Weights of a small self-supervised audio encoder (BEST-RQ).
Model: 11.5M parameters, log mel input.
Training: soap at rate 0.0047, 6700 steps, batches of 64.
Data: 15625 training examples, 27.4 epochs.
Rows from block 2 of a small self-supervised audio encoder (BEST-RQ), named by matrix and row number. Rows with one number belong to one channel. Each number is 128 + 24 x the weight over its row's rms, rounded and kept within 0 to 255. All counts start at 0. Numbers have three digits each.
After each channel's rows are labels from the 100 clips, of 14976, where the channel reaches its highest value: "responds to" is what is common among them. Only what is clearly more common there than usual is listed. The data: read English sentences (LibriTTS-R). In brackets: how many of the 100.
# convs0: expand pointwise conv (model.blocks.2.convs.0.weight, 768x192x1), inputs 0-191
# convs1: depthwise width-5 conv (model.blocks.2.convs.1.weight, 768x1x5, trained with AdamW), a 5 kernel
# convs2: project pointwise conv (model.blocks.2.convs.2.weight, 192x768x1, transposed), outputs 0-191

convs0.761:135135107129090138118108139091141098165131128138149132083182109102142178148138135139117120128125131127106147145139137148093133102134151094102144171078128132139125120103142142139132138151113124123128150152193175147113146122132112151158123098118113146122117095116177163125161058103165161130125182114110116068130149155131143124138125159123146136125118118154134132097120148141144139151132133157071092126105124170140137110163160123114131137119155151130143132111128160172146126128115147122129149119194136122165093117121135136112114056093157121103118106185153086158152123123132160119
convs1.761:102147157141157
convs2.761:118135149117145179106126105116132134123127111088132104151117146130121154153147107115161157068156132139156140152094124102154140129127151103150098139131080129133106137152119109117161131070142177122095119106107137152102117150142095122134140094124166122153128088153126100098113179146115114093144123106142184137145129124096154130121137140102126088085116104107125128118155119067146131156124107127130156104106151092182059125134109092153153105180113127134125104105155151125097133118157118105090095145101088120132093104147176133167116137122145092120164122166125149127128151117137108119
responds to: voice: female (79)

convs0.428:139178144112113122132109123125173153142119153104107154104093119118146163147131121088166084119115089137126133114158131116101126131104144112122165146054153132149136107092091102115104097153185131108132145122144151133109142108078119135111119131114142156148146119124134156145129086091100094168091180150152090129146199118135141147108092096138177141109149148169144110149148144111154126073152112128127146136164120102104142159139160122144152106113112132142165143158119127127123147126146125104149187149160097158136140122162132128175123137147131145111155154108142142152111124142111109137
convs1.428:133115104100091
convs2.428:119177139126165106119122144120114143132150110115120119137114155125115155103121116133149149126111100090114189132126067125144150108114122086151111116117156150140113146111127106107106127174122125158127112119161125102109158105121139121127111162134098132144107162113159112090094124133108145134094093129123130110145105128110093111128163118169155125092115174135097109221121112139117165139154159133107137130147106089122130089158161145145130127116113100153128143188111105081123122156165091130162159123104107134102123119179168135089127148100114122156117180100114128125085150177137128137
responds to: voice: female (96)

convs0.514:111170110145151172126147151132165091142120139116153143080178143117140123111138134064125120114132154139094151170174144153083145110145124120134128158115149138126133124155126129120137132127128156110095098142165112155137139101153125144140120146128131147122167126090122175094125155097119154126114114115114120147129110135162136141170104176095111150178099191155123148120122127137127131118136117157130134110109150122097107112123144129116123118099131141099113176156122125161112111161168147182149162139092140056112159105121089164139177100114141097142148175119154152139142118163101116143
convs1.514:094090125129142
convs2.514:121158117165138156084096174112137160132119152135169148143077165155140095126112155153114131147112156122095175160090111083134099100104125101096123150152117081130132155152153134125143188115133152152133093084150105109097142133120122148081139145148123138124115126111106104160113130113166125138085112145099124144150150127128066095160135098114125170145150158123136133156076139136113146162117147128103119147118148148082173112130162154147121144104134160158147105124145117120124157146095135172117124131133113150135116102122108124142124137132097157150126148125137192127099169114088126147
responds to: voice: female (91)

convs0.264:122172141112136138138121130121117106139172111132134145172115101145161100096119104110149109116136118132131145118086131164132096141134087130126143104114138110161097146113076109114130116164091132152074142130137096141140123132104090107164164101146123110160122071132132118110156122125132147119110125110086092126161113121145135163166096165094099145138132143160086137116167127100087120110111110135120150148111127119149115101153095120121126129080112108102113165114084149097121107127132131113172098115133123137135124106129154147168084161083126115119132089206104170110168084137140145158
convs1.264:111138083142145
convs2.264:134134112113090097132133162081156116107147158122130096107136096130088132113133155143117104128097132151165090110112167113116057160175124133114108158162173107144122137091141085102135106086114079141166079141159135093121133130160137130136169131140107157137103160129136108105115114114105110171144135114134109121137114124105140132137147114107130148128132113121116165160140134116118167191126145123147101101130102133139106051131107138105127129165094096111093137128115154101177117109131123119122101129113143175143074167133134129150138122130134131142160094110135154134152130093112079144
responds to: voice: male (79)

convs0.416:129152101132133108146124132169126125123140153106199170097154096093123169143121159145142087127098114146131092128124095101112130165130125126088108137141136131134156100129151082110153120105128143067144152160150163051155107132143113151127146101166135131126127133093130099144139145114133170142156149170107091113157166138124086146134108182158129148115134144152169127105136100124125150119136142112113114130171096113114149157142178128126127109132095143148137147168140098153123143145151182125101135170105132136120128113105123128122109104116116113091127188114122148101127112120084112096
convs1.416:142087099123117
convs2.416:131161141082102109102110177096124152142153144107136141108110137114118121118155125113146122183099142129122144177116103136091120142132152153111111174140137128142150146151153131131118107123113144076127160124129112150119125125130163101123141151139126108122149118089113126108098135112141136117104095152134090096128129124173064119157116111143120110102150118102137117186099131098096157152128105116107105105169115081105114132141134112181132123168094120174094125161136153120149122132172178145116126119107126133110133134169137151118143118079117097136150196108148106074086152135075132118
responds to: voice: female (93)

convs0.670:164157133157109128156098131072133122166099168092136152107184113138162110125098129148159105133156138125116156104154159097103132105120137121122138144116130119132174116113116143099177113192156128121145115180140123135148128096117105133133129107123144164140132071114134158126164077113143131131122118133134131084127132150113135119150125148127137105157124141159132101122117136132134128136138108151144099164108156181134109115161154118142142112117175158127173150110151108184130201126140133086102125109180138095144108118073130090123128112127110143099140099145147126148116131104135189127
convs1.670:165100111138109
convs2.670:159169127131115150145115121103166147078120130106127093120137134150141106128139124090140137108163150116189141131111047165151126143119156159142120106152129128133122124075105117152140122080103098163103083128130117120100160132119120109140111119092146162101152131114139106135139164112132133117106113117147172128120158081124105097149169130076138123095107097115100177101140098111172101158121112130154151121141114115149116145138078100130113114121120114108136099107150186123128153087142128149107122141096097118120086138164138140115112159166163113145128147173126136136150168158149128136
responds to: voice: female (92)

convs0.437:149138102119135110136110094115105157104130128125142129103130180104146128156171124153130141131126131116102129145152177158141137148161131125114117158115173144156123157107181095093123131138166158146097142156146121116108127123151099162096149168128140151146083133075118117101158104106149121180147160141129117132152134105147133140104126137090160150178153189162091106112115134139123107132133142150072109111117128139112128105122135118117137165116153140153157149123080105141115120123124090128135146109161116143109139138094112136154159116140119105107116070065164155112148114127054146120
convs1.437:104093101121144
convs2.437:155166132110115137136114114087186165116161143111142138099131132118141145115156144143125124138109113084111142117085111154146111125100130122151141141121168099135129171203126078101106148142128124150107121103111126166139140124101141132090140178156146079135087103114101145091066135095139142097137127118153132129142097079125120104118156107125124137170147137125127117147091135118131131166155097117113113106162114155136097105157178135144178196129143122171084166135136127147171097157158131117127094094122147133116140135132148136101150112123133089125102144134135131101118160131116115113
responds to: voice: female (99)

convs0.281:128149152105148126150110152140087129145109122150088121178150159136137110148104172106114117133079123127164174129147134123129152082134109121146118124139128125167109129125122129180161107086108158126130122128142138118144181090071170130088062144137135113153134134122119086135132153124149124125104065114122119136144135135182096144142114112090157132139125097141144085168104114125129122098115150151166142095123160120111095085120118135087091140098146107127116135091135126082133131121119140148123146168136153148119114149087186155152108109121097110137095146086110110102154130133129107120
convs1.281:170137149152130
convs2.281:125138106116161161158145158109123146130132128142133116155113116098121129129117102084145097190119115101109108151132126090159133115132136156109088104145132092128144169164127165116108136110139158110150110177135147083120113091128108131145099122115134083096105151150134140098133111130125121163144175147159046116136083153126077148121106092134097151163140112139120124126094129136096131169144117126194145125161097120164120111120171140157132126156131172148119149168129111155147130156140123127128190119156125100152122141144096133116086107114103125115092124143133133115151142147165166140
responds to: voice: female (86)

convs0.693:116102128116069110144117127117135138136157083116134130128090106114127182146117109149101125155105121103129126155117137136136095096092147118123139185112115137128143143137136089123124139169134165112182190142139098132150103134117127127114157109134102074107077119112118115121157137151127148090151157145083123141081179098187145140137125117123121167135108152106131129145118132138124119132136141150121119151114147125186164083116139117090116146102132117185137100097118113103138173129143103100096124135127116118156088130094097175115179126136148132113117105164132114156153155141158126091
convs1.693:118125102084118
convs2.693:136116089082133127137092177103187130137156118095154110165077150155107130162124153129123135126158106126118183177138133087059090127110186136144137127131134155148140168145141133156142141117123126156179145148139083122144104113093155104096113116136152142108113111114155112132120136131123144136166175145121089104089116101131145138128141107146136084144153118116139126153123165126115062117153119120128155176105145161134160104152145111125130141157099104146130114153114114129110121124163101140115126159133142085136175129096141153125143152130162113159110145141128122129157152152141094108
responds to: voice: female (84)

convs0.227:105151135156124140162124147070121117163134130126119150094149150157123138114145097099146172084123089100104136097117131134086134139164141155139157132113131133150154131101160143111086084110145120157144156141178124099128077096118134128179118130135120151120117132089146123105142127114093144112095125133133187158140145087106102114154109186089135129125115110128126095138145126111113164142104185110172128146169129163120168125062081122129155141152115147134119107097153121113091156115151116131109132120154111153106117121150153105144146116148089120099108086128084118147147108119125142113
convs1.227:132139156139171
convs2.227:134118089124139103157127142150137124112132147100180140118141125123143122152092185120101104149138162114172111124124132114117172098144146108110150142137153110134100143136146144098151105141110132121096166137117141124182098091137090084138093130151144148124135104147174174113089130116165161123123132145112118085141116187146127152106117127160119152135099150114165144074134133173130116141127088128130163126136090121180129116112157137112138168082106124105109107124150091100103131155081125170154111119149141121137153169157127071102128131099153116156121151134165158107164113134141140115
responds to: voice: female (91)

convs0.411:113155139140133124123099113152121164124089167162122113133154123113128115210119119139153096135118134109150127133120170118115128119149157110109153169142139117173148122121111108130149106156154194147107150151140154125142126102122084115149146153139122186126098137107119144094111100143141116176124158123178089151135156132118130106107114162147148155155148185182146120134127155150115142104146099107107148142154128125096122183161148086131119117106127143092139112136110143136125214156120111137116149115135127119112171124107162121144131082092140139097134151111123173130137121123131116090
convs1.411:146097090121116
convs2.411:150121120123172126143091155108145127132114135128109119116089145152139115114146162146134114142135095121081162142147107138154137126109167171152128116168178153095153148138125123082080138145142102136119125112117074131099166106111144089097115138160107111126082148086154129112121125100154147102120090107148120078132135132159059116134109108111127130142159125150131121177070146144093150157151129098111115098174110129148106163199153139170135111119122107104101125151142149106122109163167111156113128122114148110122125134136120153141151148122137101124104198106129117123138152143123136128
responds to: voice: female (98)

convs0.367:072139144120122138084103111108144178113141135133099134103143124151142157134169108137085127067185083100156073141126128140196108116082121130112134135082159144129109111084146135113119123125155111182137113122133141124128122138102174082171158135103124147098148098108096102101143147101161158155166095119089158156134120131131131091156125147120135136143074130125125129131104141145129108103141115140143118103103157172115129148105109100108134148125100126102153138137105153097161084130104151125115133124119153146096123144086097141128149163141131129157142125113129133148168150130147102142
convs1.367:144078121134125
convs2.367:122130117128128134092122152168077163121090142119111128140088140103166156107140139147107104120106143170099124142117141156170099143123047116087124134122147114126122137129107134130106143129109104146165128130140112121170111140160139119154165145063132114108148159128140119181154126116143119092192122161145139115115116143121130080163116144153133125074127127134136117130127123155147099106086171133124125151075066129145111147115161102145135131172164123155134101132112127103121095165110118145118158088124153124131147114092134137110138129185138154125167140148126105115149102157168143117
responds to: voice: female (80)

convs0.524:144165127146150126140099124136154124112159135083117132156107096146144172146154122125177125100167133132139098109151105135120143123127119067112152130162127154154103126125090150173115147108127128134137082121114115120133128133184133089145187115083130167130144141127083145136130140138125125109138137153146135131097145123178160118122126130129104159150097100126092168104116128100108126132136122078115178148099108143191101105146138137130158090151161163141120137123145116149090139134131102174121159114114109138119147139147168099141153151074182142127160124122099147138125163168081123122
convs1.524:140139151164156
convs2.524:141076148119133153122131109140166131145160154171162165157134167101151065147112109167159129106155158091123132121155128146109113129156139153131137176164087106122170129098120138153141143124093150133134098132142117137130121130112155118125134129178141156106091113093098129132133159140116106137128132118143080138154170141105099170125129139120110114171120100121062128117169103082152171155130116124136140101111129111117120129133104104125100135130109143120138173170127146177094112098152124152123149120118131115113156118148178129151137124105121147158167182114071120108107108092117108114
responds to: voice: male (98)

convs0.668:125173111132135099133121116108144104118104126120137130108117122094158164158161154155159130123134112170133120133121154147123115095127130175090102148122105098103144150122092101095131135162123162142096161164133133084166088145129092121155104118136125127133147105144131111112173144110123137168112109118159149096149166146141147168067106178120126138161122069126115134172120078144128132136136128131171094156139127104135111134142165111107138109145153109135167135170114177154137156110131165114128120156115141091120173103126131062158152132171128095095149097119114145135113142142136096130
convs1.668:131156121122173
convs2.668:131144080091150171136137098147105134115131160131118125176159149089136111081136130073121120103135174151161128136104125151132122127136109166145119135093110146153115121102160119136125173124150108150151086121097186118116129105113129128132155103089134108109132132118121146110163151119147121130151112159122135098095150113122144144140129151114154141121111093070100147110063084105134136168128183114122164160136118169124097102144119121102129166094114109095124117080129140124087171141129106130114115125111129163142072109140111169131116146131122119147133098128100127151137143142127193164
responds to: voice: female (85)

convs0.381:156168122140129137159139143117191128168101080115094134144070140141135125126131125150104154142159136152128165151088130121105136121166117093148107123144108166117123117133092150117102157151111137115140103158148125106129116121120127155118114104090137143099133163114119116127172134116120109092090104103111144137111157129133123113124171114143175131086104134163089114133146101096142187112171124157100121123120121135122099139102153131152097089137110141111109155140171157173126101118151195125135159143118100120148144144130184155145151161119120116120176112088149087119164132171133144149
convs1.381:150174130120112
convs2.381:146137171098093109074113069147118113117093109138082117105160138135118141157180134146140133112143124141138161124165122131115110133079086104168164091115121114109120150122112163133136139126135110157128122157142105147154134107117110151120143093120088123126143147113114142142113162130124142079110116132162097150105117152183109123097163142103138158116139137162146141123137111134115136121161147146117123132113102131124131143099175131129134158081069169140153137116100163135116097085082137119130123123144168149151125133113157139134088153100140173147128140153093107077057146124094137131
responds to: voice: male (84)

convs0.576:158117071134128154081117139074112150098082127091118136106161124143186125165135146148113127141135162110110146122132104170139126116096125115187100135155119158161116129074141111073142084146136116152132149155106122122127079139160147113181106094145160140107125153097127139114143120097137127172141117101113111084131148128162140098158105144098130164117133107105098112156123133148137078124132138118138103144103147135155123081152163127120136123144110172093109102093117118103119160162130144156116118102163133159101130088150147092115132141142143165152146148123137147150122140128158125111
convs1.576:116110131108173
convs2.576:132124085185130144103120157139103084130069127136145132151137151137123138109133081121163085154147149088139142118161094143138098124147151137121126124159096122119145101101069098109160168132139112115101114128115142127147148147145105097149151128105165083137111127115128149133140179137077158149137096133175166092156140068122141176177103141154165147104108143099113157114146116109060135148139086097130135154120136140108146131137090109120093128114136129148098128125120145152120089098108134129136155104141112158091124129166119111137122125147143118155146137164125127118134088142149147112
responds to: voice: female (89)