config.toml
model = "self-supervised audio encoder (BEST-RQ)"
mask_prob = 0.08
norm = "groupnorm"
Rows from block 7 of a small self-supervised audio encoder (BEST-RQ), named by matrix and row number. Rows with one number belong to one channel. Each number is 200 + 20 x the weight over its row's rms, rounded and kept within 0 to 999. All counts start at 0.
After each channel's rows are labels from the 100 clips, of 14976, where the channel reaches its highest value: "strongest on" is what is common among them. Only what is clearly more common there than usual is listed. The data: read English sentences (LibriTTS-R).
# convs0: expand pointwise conv (model.blocks.7.convs.0.weight, 1152x288x1), inputs 0-95
# convs1: depthwise width-5 conv (model.blocks.7.convs.1.weight, 1152x1x5, trained with AdamW), a 5 kernel
# convs2: project pointwise conv (model.blocks.7.convs.2.weight, 288x1152x1, transposed), outputs 0-95

convs0.47,204,218,189,205,209,237,210,200,219,175,186,184,186,171,214,234,193,212,163,209,156,212,182,198,181,185,204,243,172,213,195,196,236,179,179,190,215,204,155,199,187,211,222,179,179,206,183,169,175,212,209,216,224,232,164,190,195,195,250,163,211,222,217,203,188,199,167,212,231,204,161,171,192,205,198,216,224,195,172,217,205,220,215,216,221,199,216,194,183,202,205,199,208,170,191,192
convs1.47,242,186,202,206,196
convs2.47,178,208,216,186,190,198,185,256,179,194,187,203,211,210,185,176,204,228,188,178,200,169,195,224,203,157,164,193,211,211,160,181,220,212,229,188,187,177,239,204,196,184,213,189,182,201,190,244,160,136,199,212,205,227,160,215,249,169,214,208,206,191,220,221,191,189,169,209,208,203,213,202,175,193,186,209,238,207,191,212,219,188,216,192,229,204,182,234,169,203,207,215,164,189,214,217
strongest on: the word "and"

convs0.42,181,202,221,218,191,203,253,209,203,191,197,177,179,207,210,154,205,190,207,202,206,193,201,202,186,217,181,199,195,192,142,192,181,229,192,204,189,193,217,183,206,194,200,182,193,175,166,231,210,207,203,192,217,217,173,226,189,217,205,243,213,200,186,205,197,155,188,221,236,189,223,165,224,194,211,179,211,180,198,215,178,153,228,200,180,196,210,219,185,217,215,205,190,228,168,178
convs1.42,230,182,196,206,227
convs2.42,224,204,161,198,232,198,194,167,208,203,213,190,198,203,246,200,213,209,171,196,199,190,195,207,211,186,153,163,208,218,212,188,195,201,188,185,212,195,197,222,202,175,192,224,206,195,183,200,195,195,233,184,212,194,202,185,197,186,173,215,194,193,186,224,185,190,186,214,157,163,202,173,225,206,175,197,171,228,181,214,184,185,162,220,177,213,182,221,233,224,184,211,196,171,231,202
strongest on: voice: female

convs0.372,202,199,218,214,195,131,226,199,205,182,165,196,179,204,157,217,162,256,202,172,179,192,183,210,237,202,209,197,179,197,227,211,214,194,198,205,183,197,209,181,208,200,203,183,264,190,149,231,192,207,190,196,205,255,147,188,205,238,191,196,171,207,205,171,200,181,215,200,241,211,184,215,211,207,237,201,226,165,146,210,209,233,205,186,177,192,178,242,199,215,208,197,159,214,234,203
convs1.372,181,215,181,197,232
convs2.372,232,221,197,184,222,182,192,238,190,218,214,159,205,224,206,213,209,220,178,178,202,187,203,183,218,219,195,219,190,198,198,205,234,227,198,198,184,202,128,196,241,157,197,189,184,199,200,176,196,186,200,210,194,201,186,212,198,192,202,179,226,212,212,174,188,191,211,220,200,189,219,219,210,202,227,193,193,205,231,228,168,206,191,174,171,182,165,197,207,188,236,196,185,206,180,211
strongest on: the word "said"; voice: male

convs0.106,203,187,193,179,166,191,182,186,170,199,234,200,150,173,181,181,193,191,180,209,185,198,179,184,203,178,226,199,159,201,216,198,182,184,155,194,196,177,206,205,239,197,215,207,202,226,230,197,188,205,231,199,228,182,213,168,148,187,199,203,203,209,198,196,247,192,195,231,187,207,189,187,238,166,205,225,211,191,221,189,220,213,188,206,214,188,214,210,204,148,193,178,184,189,189,187
convs1.106,231,214,189,223,185
convs2.106,155,217,223,194,143,186,207,176,161,196,152,218,202,205,220,153,205,222,205,207,202,214,204,212,231,184,166,178,212,209,193,185,204,225,203,179,210,190,206,217,178,184,179,203,212,217,190,237,198,199,162,183,191,182,190,209,205,155,191,232,190,161,210,185,194,206,224,194,176,171,197,234,202,194,198,190,192,200,216,202,179,246,209,200,225,199,185,192,193,202,202,185,179,210,224,229
strongest on: voice: female

convs0.740,237,218,231,168,190,207,223,173,151,166,185,209,193,186,210,233,161,216,177,184,215,209,213,204,210,185,184,188,176,204,238,197,211,151,219,195,217,193,195,202,215,216,196,208,209,151,202,227,190,211,207,224,214,211,215,225,188,190,211,212,191,212,201,214,191,205,188,193,191,193,238,198,200,159,227,205,224,181,196,195,216,182,239,215,164,188,193,208,187,218,202,206,162,222,194,163
convs1.740,210,187,195,208,241
convs2.740,157,184,217,212,202,220,165,183,186,190,190,197,167,167,230,210,218,196,176,255,227,189,216,182,239,183,172,208,225,185,158,208,200,190,189,188,198,188,206,245,223,209,174,227,206,185,200,185,219,179,233,226,202,167,194,221,185,202,189,216,216,204,178,213,194,213,193,211,148,184,224,192,176,202,161,237,188,191,220,198,181,196,209,219,182,169,227,179,204,223,217,210,190,175,201,155
strongest on: voice: female

convs0.319,231,229,238,217,194,210,198,203,207,214,184,178,244,245,237,196,206,224,200,230,227,213,208,197,230,178,184,218,173,205,215,221,196,201,176,174,195,217,199,194,203,221,186,213,213,204,197,178,200,196,245,201,195,185,206,188,205,213,178,224,177,175,236,172,173,210,167,211,194,182,194,205,213,169,181,251,217,168,197,207,197,187,212,214,194,183,203,210,180,183,180,208,202,218,178,197
convs1.319,225,229,200,189,221
convs2.319,189,188,210,209,202,198,204,207,231,206,222,216,140,209,199,189,215,232,169,212,226,166,207,158,189,199,179,210,184,216,225,214,202,186,210,178,191,207,153,200,201,178,204,192,223,189,154,189,188,184,257,199,199,206,234,178,174,203,228,190,197,201,200,212,235,208,166,189,222,182,200,218,212,207,239,219,190,202,197,188,178,202,148,194,221,189,190,203,208,206,209,220,162,179,197,183
strongest on: voice: female

convs0.640,178,172,220,202,188,211,190,207,203,210,206,218,186,174,217,224,197,204,173,188,186,189,209,181,200,233,209,180,194,185,176,215,208,206,198,159,164,177,194,192,187,213,239,214,179,222,192,197,190,203,210,199,216,213,205,202,149,142,211,199,207,183,171,178,212,222,208,208,191,183,208,188,208,184,224,211,216,190,197,194,181,181,213,196,218,190,233,202,245,174,185,219,203,173,227,196
convs1.640,228,202,200,215,169
convs2.640,216,163,202,205,198,216,211,163,193,169,185,229,208,231,170,194,206,202,211,192,219,229,230,178,199,213,188,199,217,207,213,216,228,207,177,176,206,233,178,204,203,175,213,232,188,224,236,210,198,195,206,215,227,174,207,199,188,200,226,175,196,242,182,209,205,200,176,196,206,218,205,196,224,173,211,199,184,198,184,199,183,228,158,184,174,204,210,212,183,224,235,157,220,225,267,184
strongest on: voice: female

convs0.526,200,212,240,198,189,178,194,190,197,210,204,149,179,216,202,198,220,199,201,211,192,198,196,200,203,207,213,175,208,213,209,182,179,239,193,184,207,196,209,181,225,212,211,197,207,220,198,199,225,216,217,169,188,176,215,181,173,195,196,189,219,169,165,193,195,195,169,201,203,191,199,203,221,216,184,203,183,195,209,209,215,156,199,239,201,230,210,187,206,202,240,230,207,191,227,221
convs1.526,176,180,183,184,178
convs2.526,202,186,208,191,184,195,184,206,214,191,184,210,186,214,208,179,231,186,206,187,226,193,214,154,172,189,252,233,225,189,197,206,211,203,183,241,212,152,178,188,205,224,186,188,215,233,207,239,182,214,243,207,201,190,216,191,170,248,209,215,188,178,204,211,179,208,166,213,183,209,219,210,243,224,209,206,205,213,188,183,210,221,193,206,195,203,191,211,214,198,176,202,197,204,203,196
strongest on: voice: male

convs0.248,228,188,204,187,185,192,175,241,208,177,203,204,205,149,161,205,183,182,226,237,208,196,183,182,195,208,159,211,172,219,208,228,220,177,198,213,192,189,194,201,259,212,169,167,181,187,221,230,204,214,213,166,234,212,184,220,209,188,196,200,190,203,177,171,169,217,176,193,212,186,186,200,203,195,172,214,233,201,206,203,213,204,201,215,175,190,191,199,219,212,248,169,188,224,224,207
convs1.248,159,212,209,191,194
convs2.248,198,211,234,229,193,193,247,170,180,223,202,192,254,206,173,167,202,201,208,237,229,208,225,221,184,215,177,149,228,222,238,192,200,211,186,187,215,193,154,223,184,178,190,218,206,206,208,178,192,184,183,190,205,189,207,176,193,196,174,145,200,203,207,224,217,213,215,170,172,201,204,192,179,218,177,177,218,189,207,230,214,219,203,200,182,195,182,199,184,214,209,205,187,227,221,180
strongest on: the word "in"

convs0.712,202,202,201,230,177,188,202,194,188,221,204,210,210,203,194,208,164,173,193,224,220,175,212,184,215,201,209,210,169,199,212,202,167,166,180,184,199,176,173,214,180,201,235,187,229,216,208,154,181,165,189,215,142,197,211,197,169,228,204,206,192,193,204,216,165,178,198,191,187,222,164,245,222,200,173,204,189,202,188,183,191,217,243,198,207,200,186,162,211,202,186,199,188,201,196,202
convs1.712,217,203,171,176,182
convs2.712,205,201,202,189,208,183,201,186,199,214,176,249,230,204,202,199,203,188,215,191,201,203,205,221,244,133,202,214,165,213,193,208,252,211,219,188,175,177,201,165,193,192,197,220,205,187,211,195,172,218,204,197,200,216,182,200,162,215,221,207,176,199,217,218,189,207,226,192,215,201,211,171,179,199,192,233,226,213,201,201,180,167,220,174,220,185,211,229,219,203,191,208,207,227,219,175
strongest on: voice: female

convs0.239,219,200,213,225,171,223,222,222,221,206,186,229,204,210,171,198,198,161,206,242,214,163,169,183,216,204,205,198,186,171,200,149,213,182,193,222,187,179,238,198,232,216,176,169,201,220,208,201,198,210,182,183,237,212,197,194,201,179,201,220,203,182,164,184,245,185,176,165,196,214,202,206,206,208,193,226,202,211,221,212,195,195,162,194,193,179,189,200,234,204,168,182,190,215,201,190
convs1.239,216,215,190,197,162
convs2.239,180,218,197,220,191,199,228,205,176,204,151,225,230,185,186,138,192,220,168,215,196,185,240,159,186,163,160,166,218,232,179,189,215,204,203,185,198,199,205,209,199,197,210,179,218,225,202,197,198,178,164,216,174,236,205,203,210,183,176,244,208,173,212,220,251,193,177,202,195,191,189,184,197,201,153,204,178,200,176,198,190,233,198,182,221,196,188,224,212,201,210,157,216,197,193,214
strongest on: the word "in"

convs0.135,206,220,208,205,199,235,212,238,202,196,221,209,210,196,191,202,197,218,188,239,203,170,176,215,223,183,210,178,222,177,181,183,201,184,225,193,201,179,215,219,221,232,186,226,214,223,175,212,191,190,223,190,217,179,193,207,156,202,189,199,176,181,186,164,192,226,164,201,174,226,213,187,180,216,200,191,202,174,200,237,188,223,189,208,225,229,188,214,236,203,188,211,175,203,197,202
convs1.135,196,207,163,223,194
convs2.135,190,234,185,222,219,214,204,173,168,197,183,197,219,187,197,197,170,224,183,240,212,175,230,201,169,189,199,170,231,236,200,179,215,186,187,164,200,179,210,208,166,198,213,202,237,230,193,201,206,181,191,211,165,225,184,199,194,184,204,207,181,174,220,180,199,225,184,191,166,194,204,206,208,176,193,211,192,189,192,211,190,230,159,201,189,235,180,205,201,197,184,196,218,218,200,209
strongest on: the word "in"

convs0.339,217,201,148,207,192,197,192,174,205,217,168,175,206,191,197,218,215,195,188,219,207,216,199,165,177,197,237,179,204,182,196,189,202,169,198,197,204,186,178,169,193,242,203,216,164,228,152,216,231,229,220,223,218,193,200,229,171,211,203,197,205,216,215,219,180,223,233,203,212,216,196,246,207,223,187,204,208,179,167,194,190,217,192,176,220,194,182,218,174,223,224,199,214,200,220,198
convs1.339,214,220,199,233,217
convs2.339,163,208,173,202,201,228,221,231,187,202,204,219,199,194,226,220,203,220,179,190,190,228,234,188,225,192,193,225,209,185,206,200,218,178,203,193,219,220,169,241,197,184,183,185,184,162,200,179,213,218,193,192,188,202,181,219,216,196,198,194,193,199,204,232,238,207,200,204,231,212,147,195,217,223,186,214,215,235,204,213,196,167,182,187,209,175,203,207,199,191,197,180,200,216,202,146
strongest on: voice: female

convs0.317,233,197,209,224,176,235,202,188,193,217,177,185,209,193,172,219,201,224,193,216,226,217,183,217,221,221,199,198,216,189,210,265,203,203,178,208,183,178,202,192,205,193,202,182,212,222,183,223,226,192,221,171,182,190,196,172,181,222,194,184,197,224,213,215,192,170,240,191,177,187,200,223,205,197,187,204,184,185,192,191,178,147,180,157,196,234,201,242,161,180,170,206,238,184,214,211
convs1.317,216,216,201,202,239
convs2.317,215,213,199,192,205,210,203,233,200,146,257,199,169,208,167,196,202,201,221,203,209,176,212,203,216,195,197,225,218,174,201,200,228,175,199,192,214,197,213,177,160,149,186,179,198,197,184,185,197,205,208,214,198,217,189,195,248,199,193,218,176,172,220,173,229,205,217,208,186,187,180,174,176,213,199,183,186,224,208,197,212,157,203,201,271,180,196,204,193,194,219,183,190,232,221,141
strongest on: the word "he"

convs0.302,176,168,195,208,228,179,212,221,173,216,188,243,173,201,165,187,180,236,199,221,197,185,229,191,190,194,213,194,198,233,169,204,217,186,169,236,188,207,208,234,281,199,203,257,192,194,225,219,228,207,224,184,190,195,189,206,214,213,203,203,202,198,228,196,235,203,207,194,178,212,216,186,201,174,213,183,199,200,216,173,198,216,216,193,194,198,238,203,200,250,163,185,209,212,173,175
convs1.302,179,198,230,211,224
convs2.302,190,208,221,204,227,203,212,186,216,202,201,217,211,227,204,232,201,170,194,173,181,240,173,191,187,180,194,193,209,213,223,174,222,165,193,191,191,236,218,236,197,204,186,182,242,228,199,216,212,196,186,198,225,188,206,225,202,176,188,201,172,234,180,181,186,223,151,210,200,189,200,200,174,215,221,224,213,206,223,214,158,198,208,184,184,195,187,214,208,183,180,205,206,192,148,212
strongest on: voice: male

convs0.69,178,176,209,204,164,176,198,227,172,209,188,218,173,178,227,195,196,146,188,205,171,164,183,211,224,177,217,197,183,197,211,209,173,202,225,190,187,211,178,229,187,210,192,197,215,207,196,201,166,173,192,196,214,214,190,229,207,154,233,196,201,213,174,173,243,222,181,208,176,219,179,195,197,199,204,233,205,217,199,184,217,220,205,185,223,215,185,187,211,204,190,194,215,209,196,199
convs1.69,236,207,175,207,203
convs2.69,207,198,207,215,197,239,193,156,185,208,160,217,199,163,203,174,227,166,215,201,199,174,198,221,223,190,177,190,213,202,194,215,207,202,178,201,207,172,202,203,226,181,238,200,202,238,207,197,177,191,185,204,192,203,202,239,206,134,211,206,193,228,200,240,181,184,187,201,212,204,226,225,207,181,218,221,225,195,184,206,217,235,202,185,204,197,198,192,216,222,194,207,176,213,217,197
strongest on: voice: female

convs0.0,178,208,174,237,227,188,159,188,197,184,171,202,177,212,206,177,223,220,236,163,193,234,167,213,186,207,189,206,226,217,187,259,227,215,185,176,201,217,178,179,181,202,223,193,193,169,195,198,215,221,192,197,191,205,216,193,170,226,181,220,198,172,186,235,168,179,174,219,223,216,204,235,184,194,194,216,188,180,209,209,168,199,229,205,230,204,175,204,184,190,202,189,181,204,199,193
convs1.0,213,208,167,184,220
convs2.0,221,185,229,208,231,157,192,211,209,207,236,211,191,196,179,209,205,235,212,186,195,220,167,214,229,210,195,220,203,170,224,229,211,223,212,182,168,192,213,195,199,167,205,185,188,218,172,187,181,217,217,199,192,190,184,197,170,234,203,211,204,206,199,198,184,225,184,241,210,203,217,202,195,182,251,187,216,204,190,199,185,235,226,210,237,220,155,222,187,168,252,191,210,186,207,217
strongest on: voice: male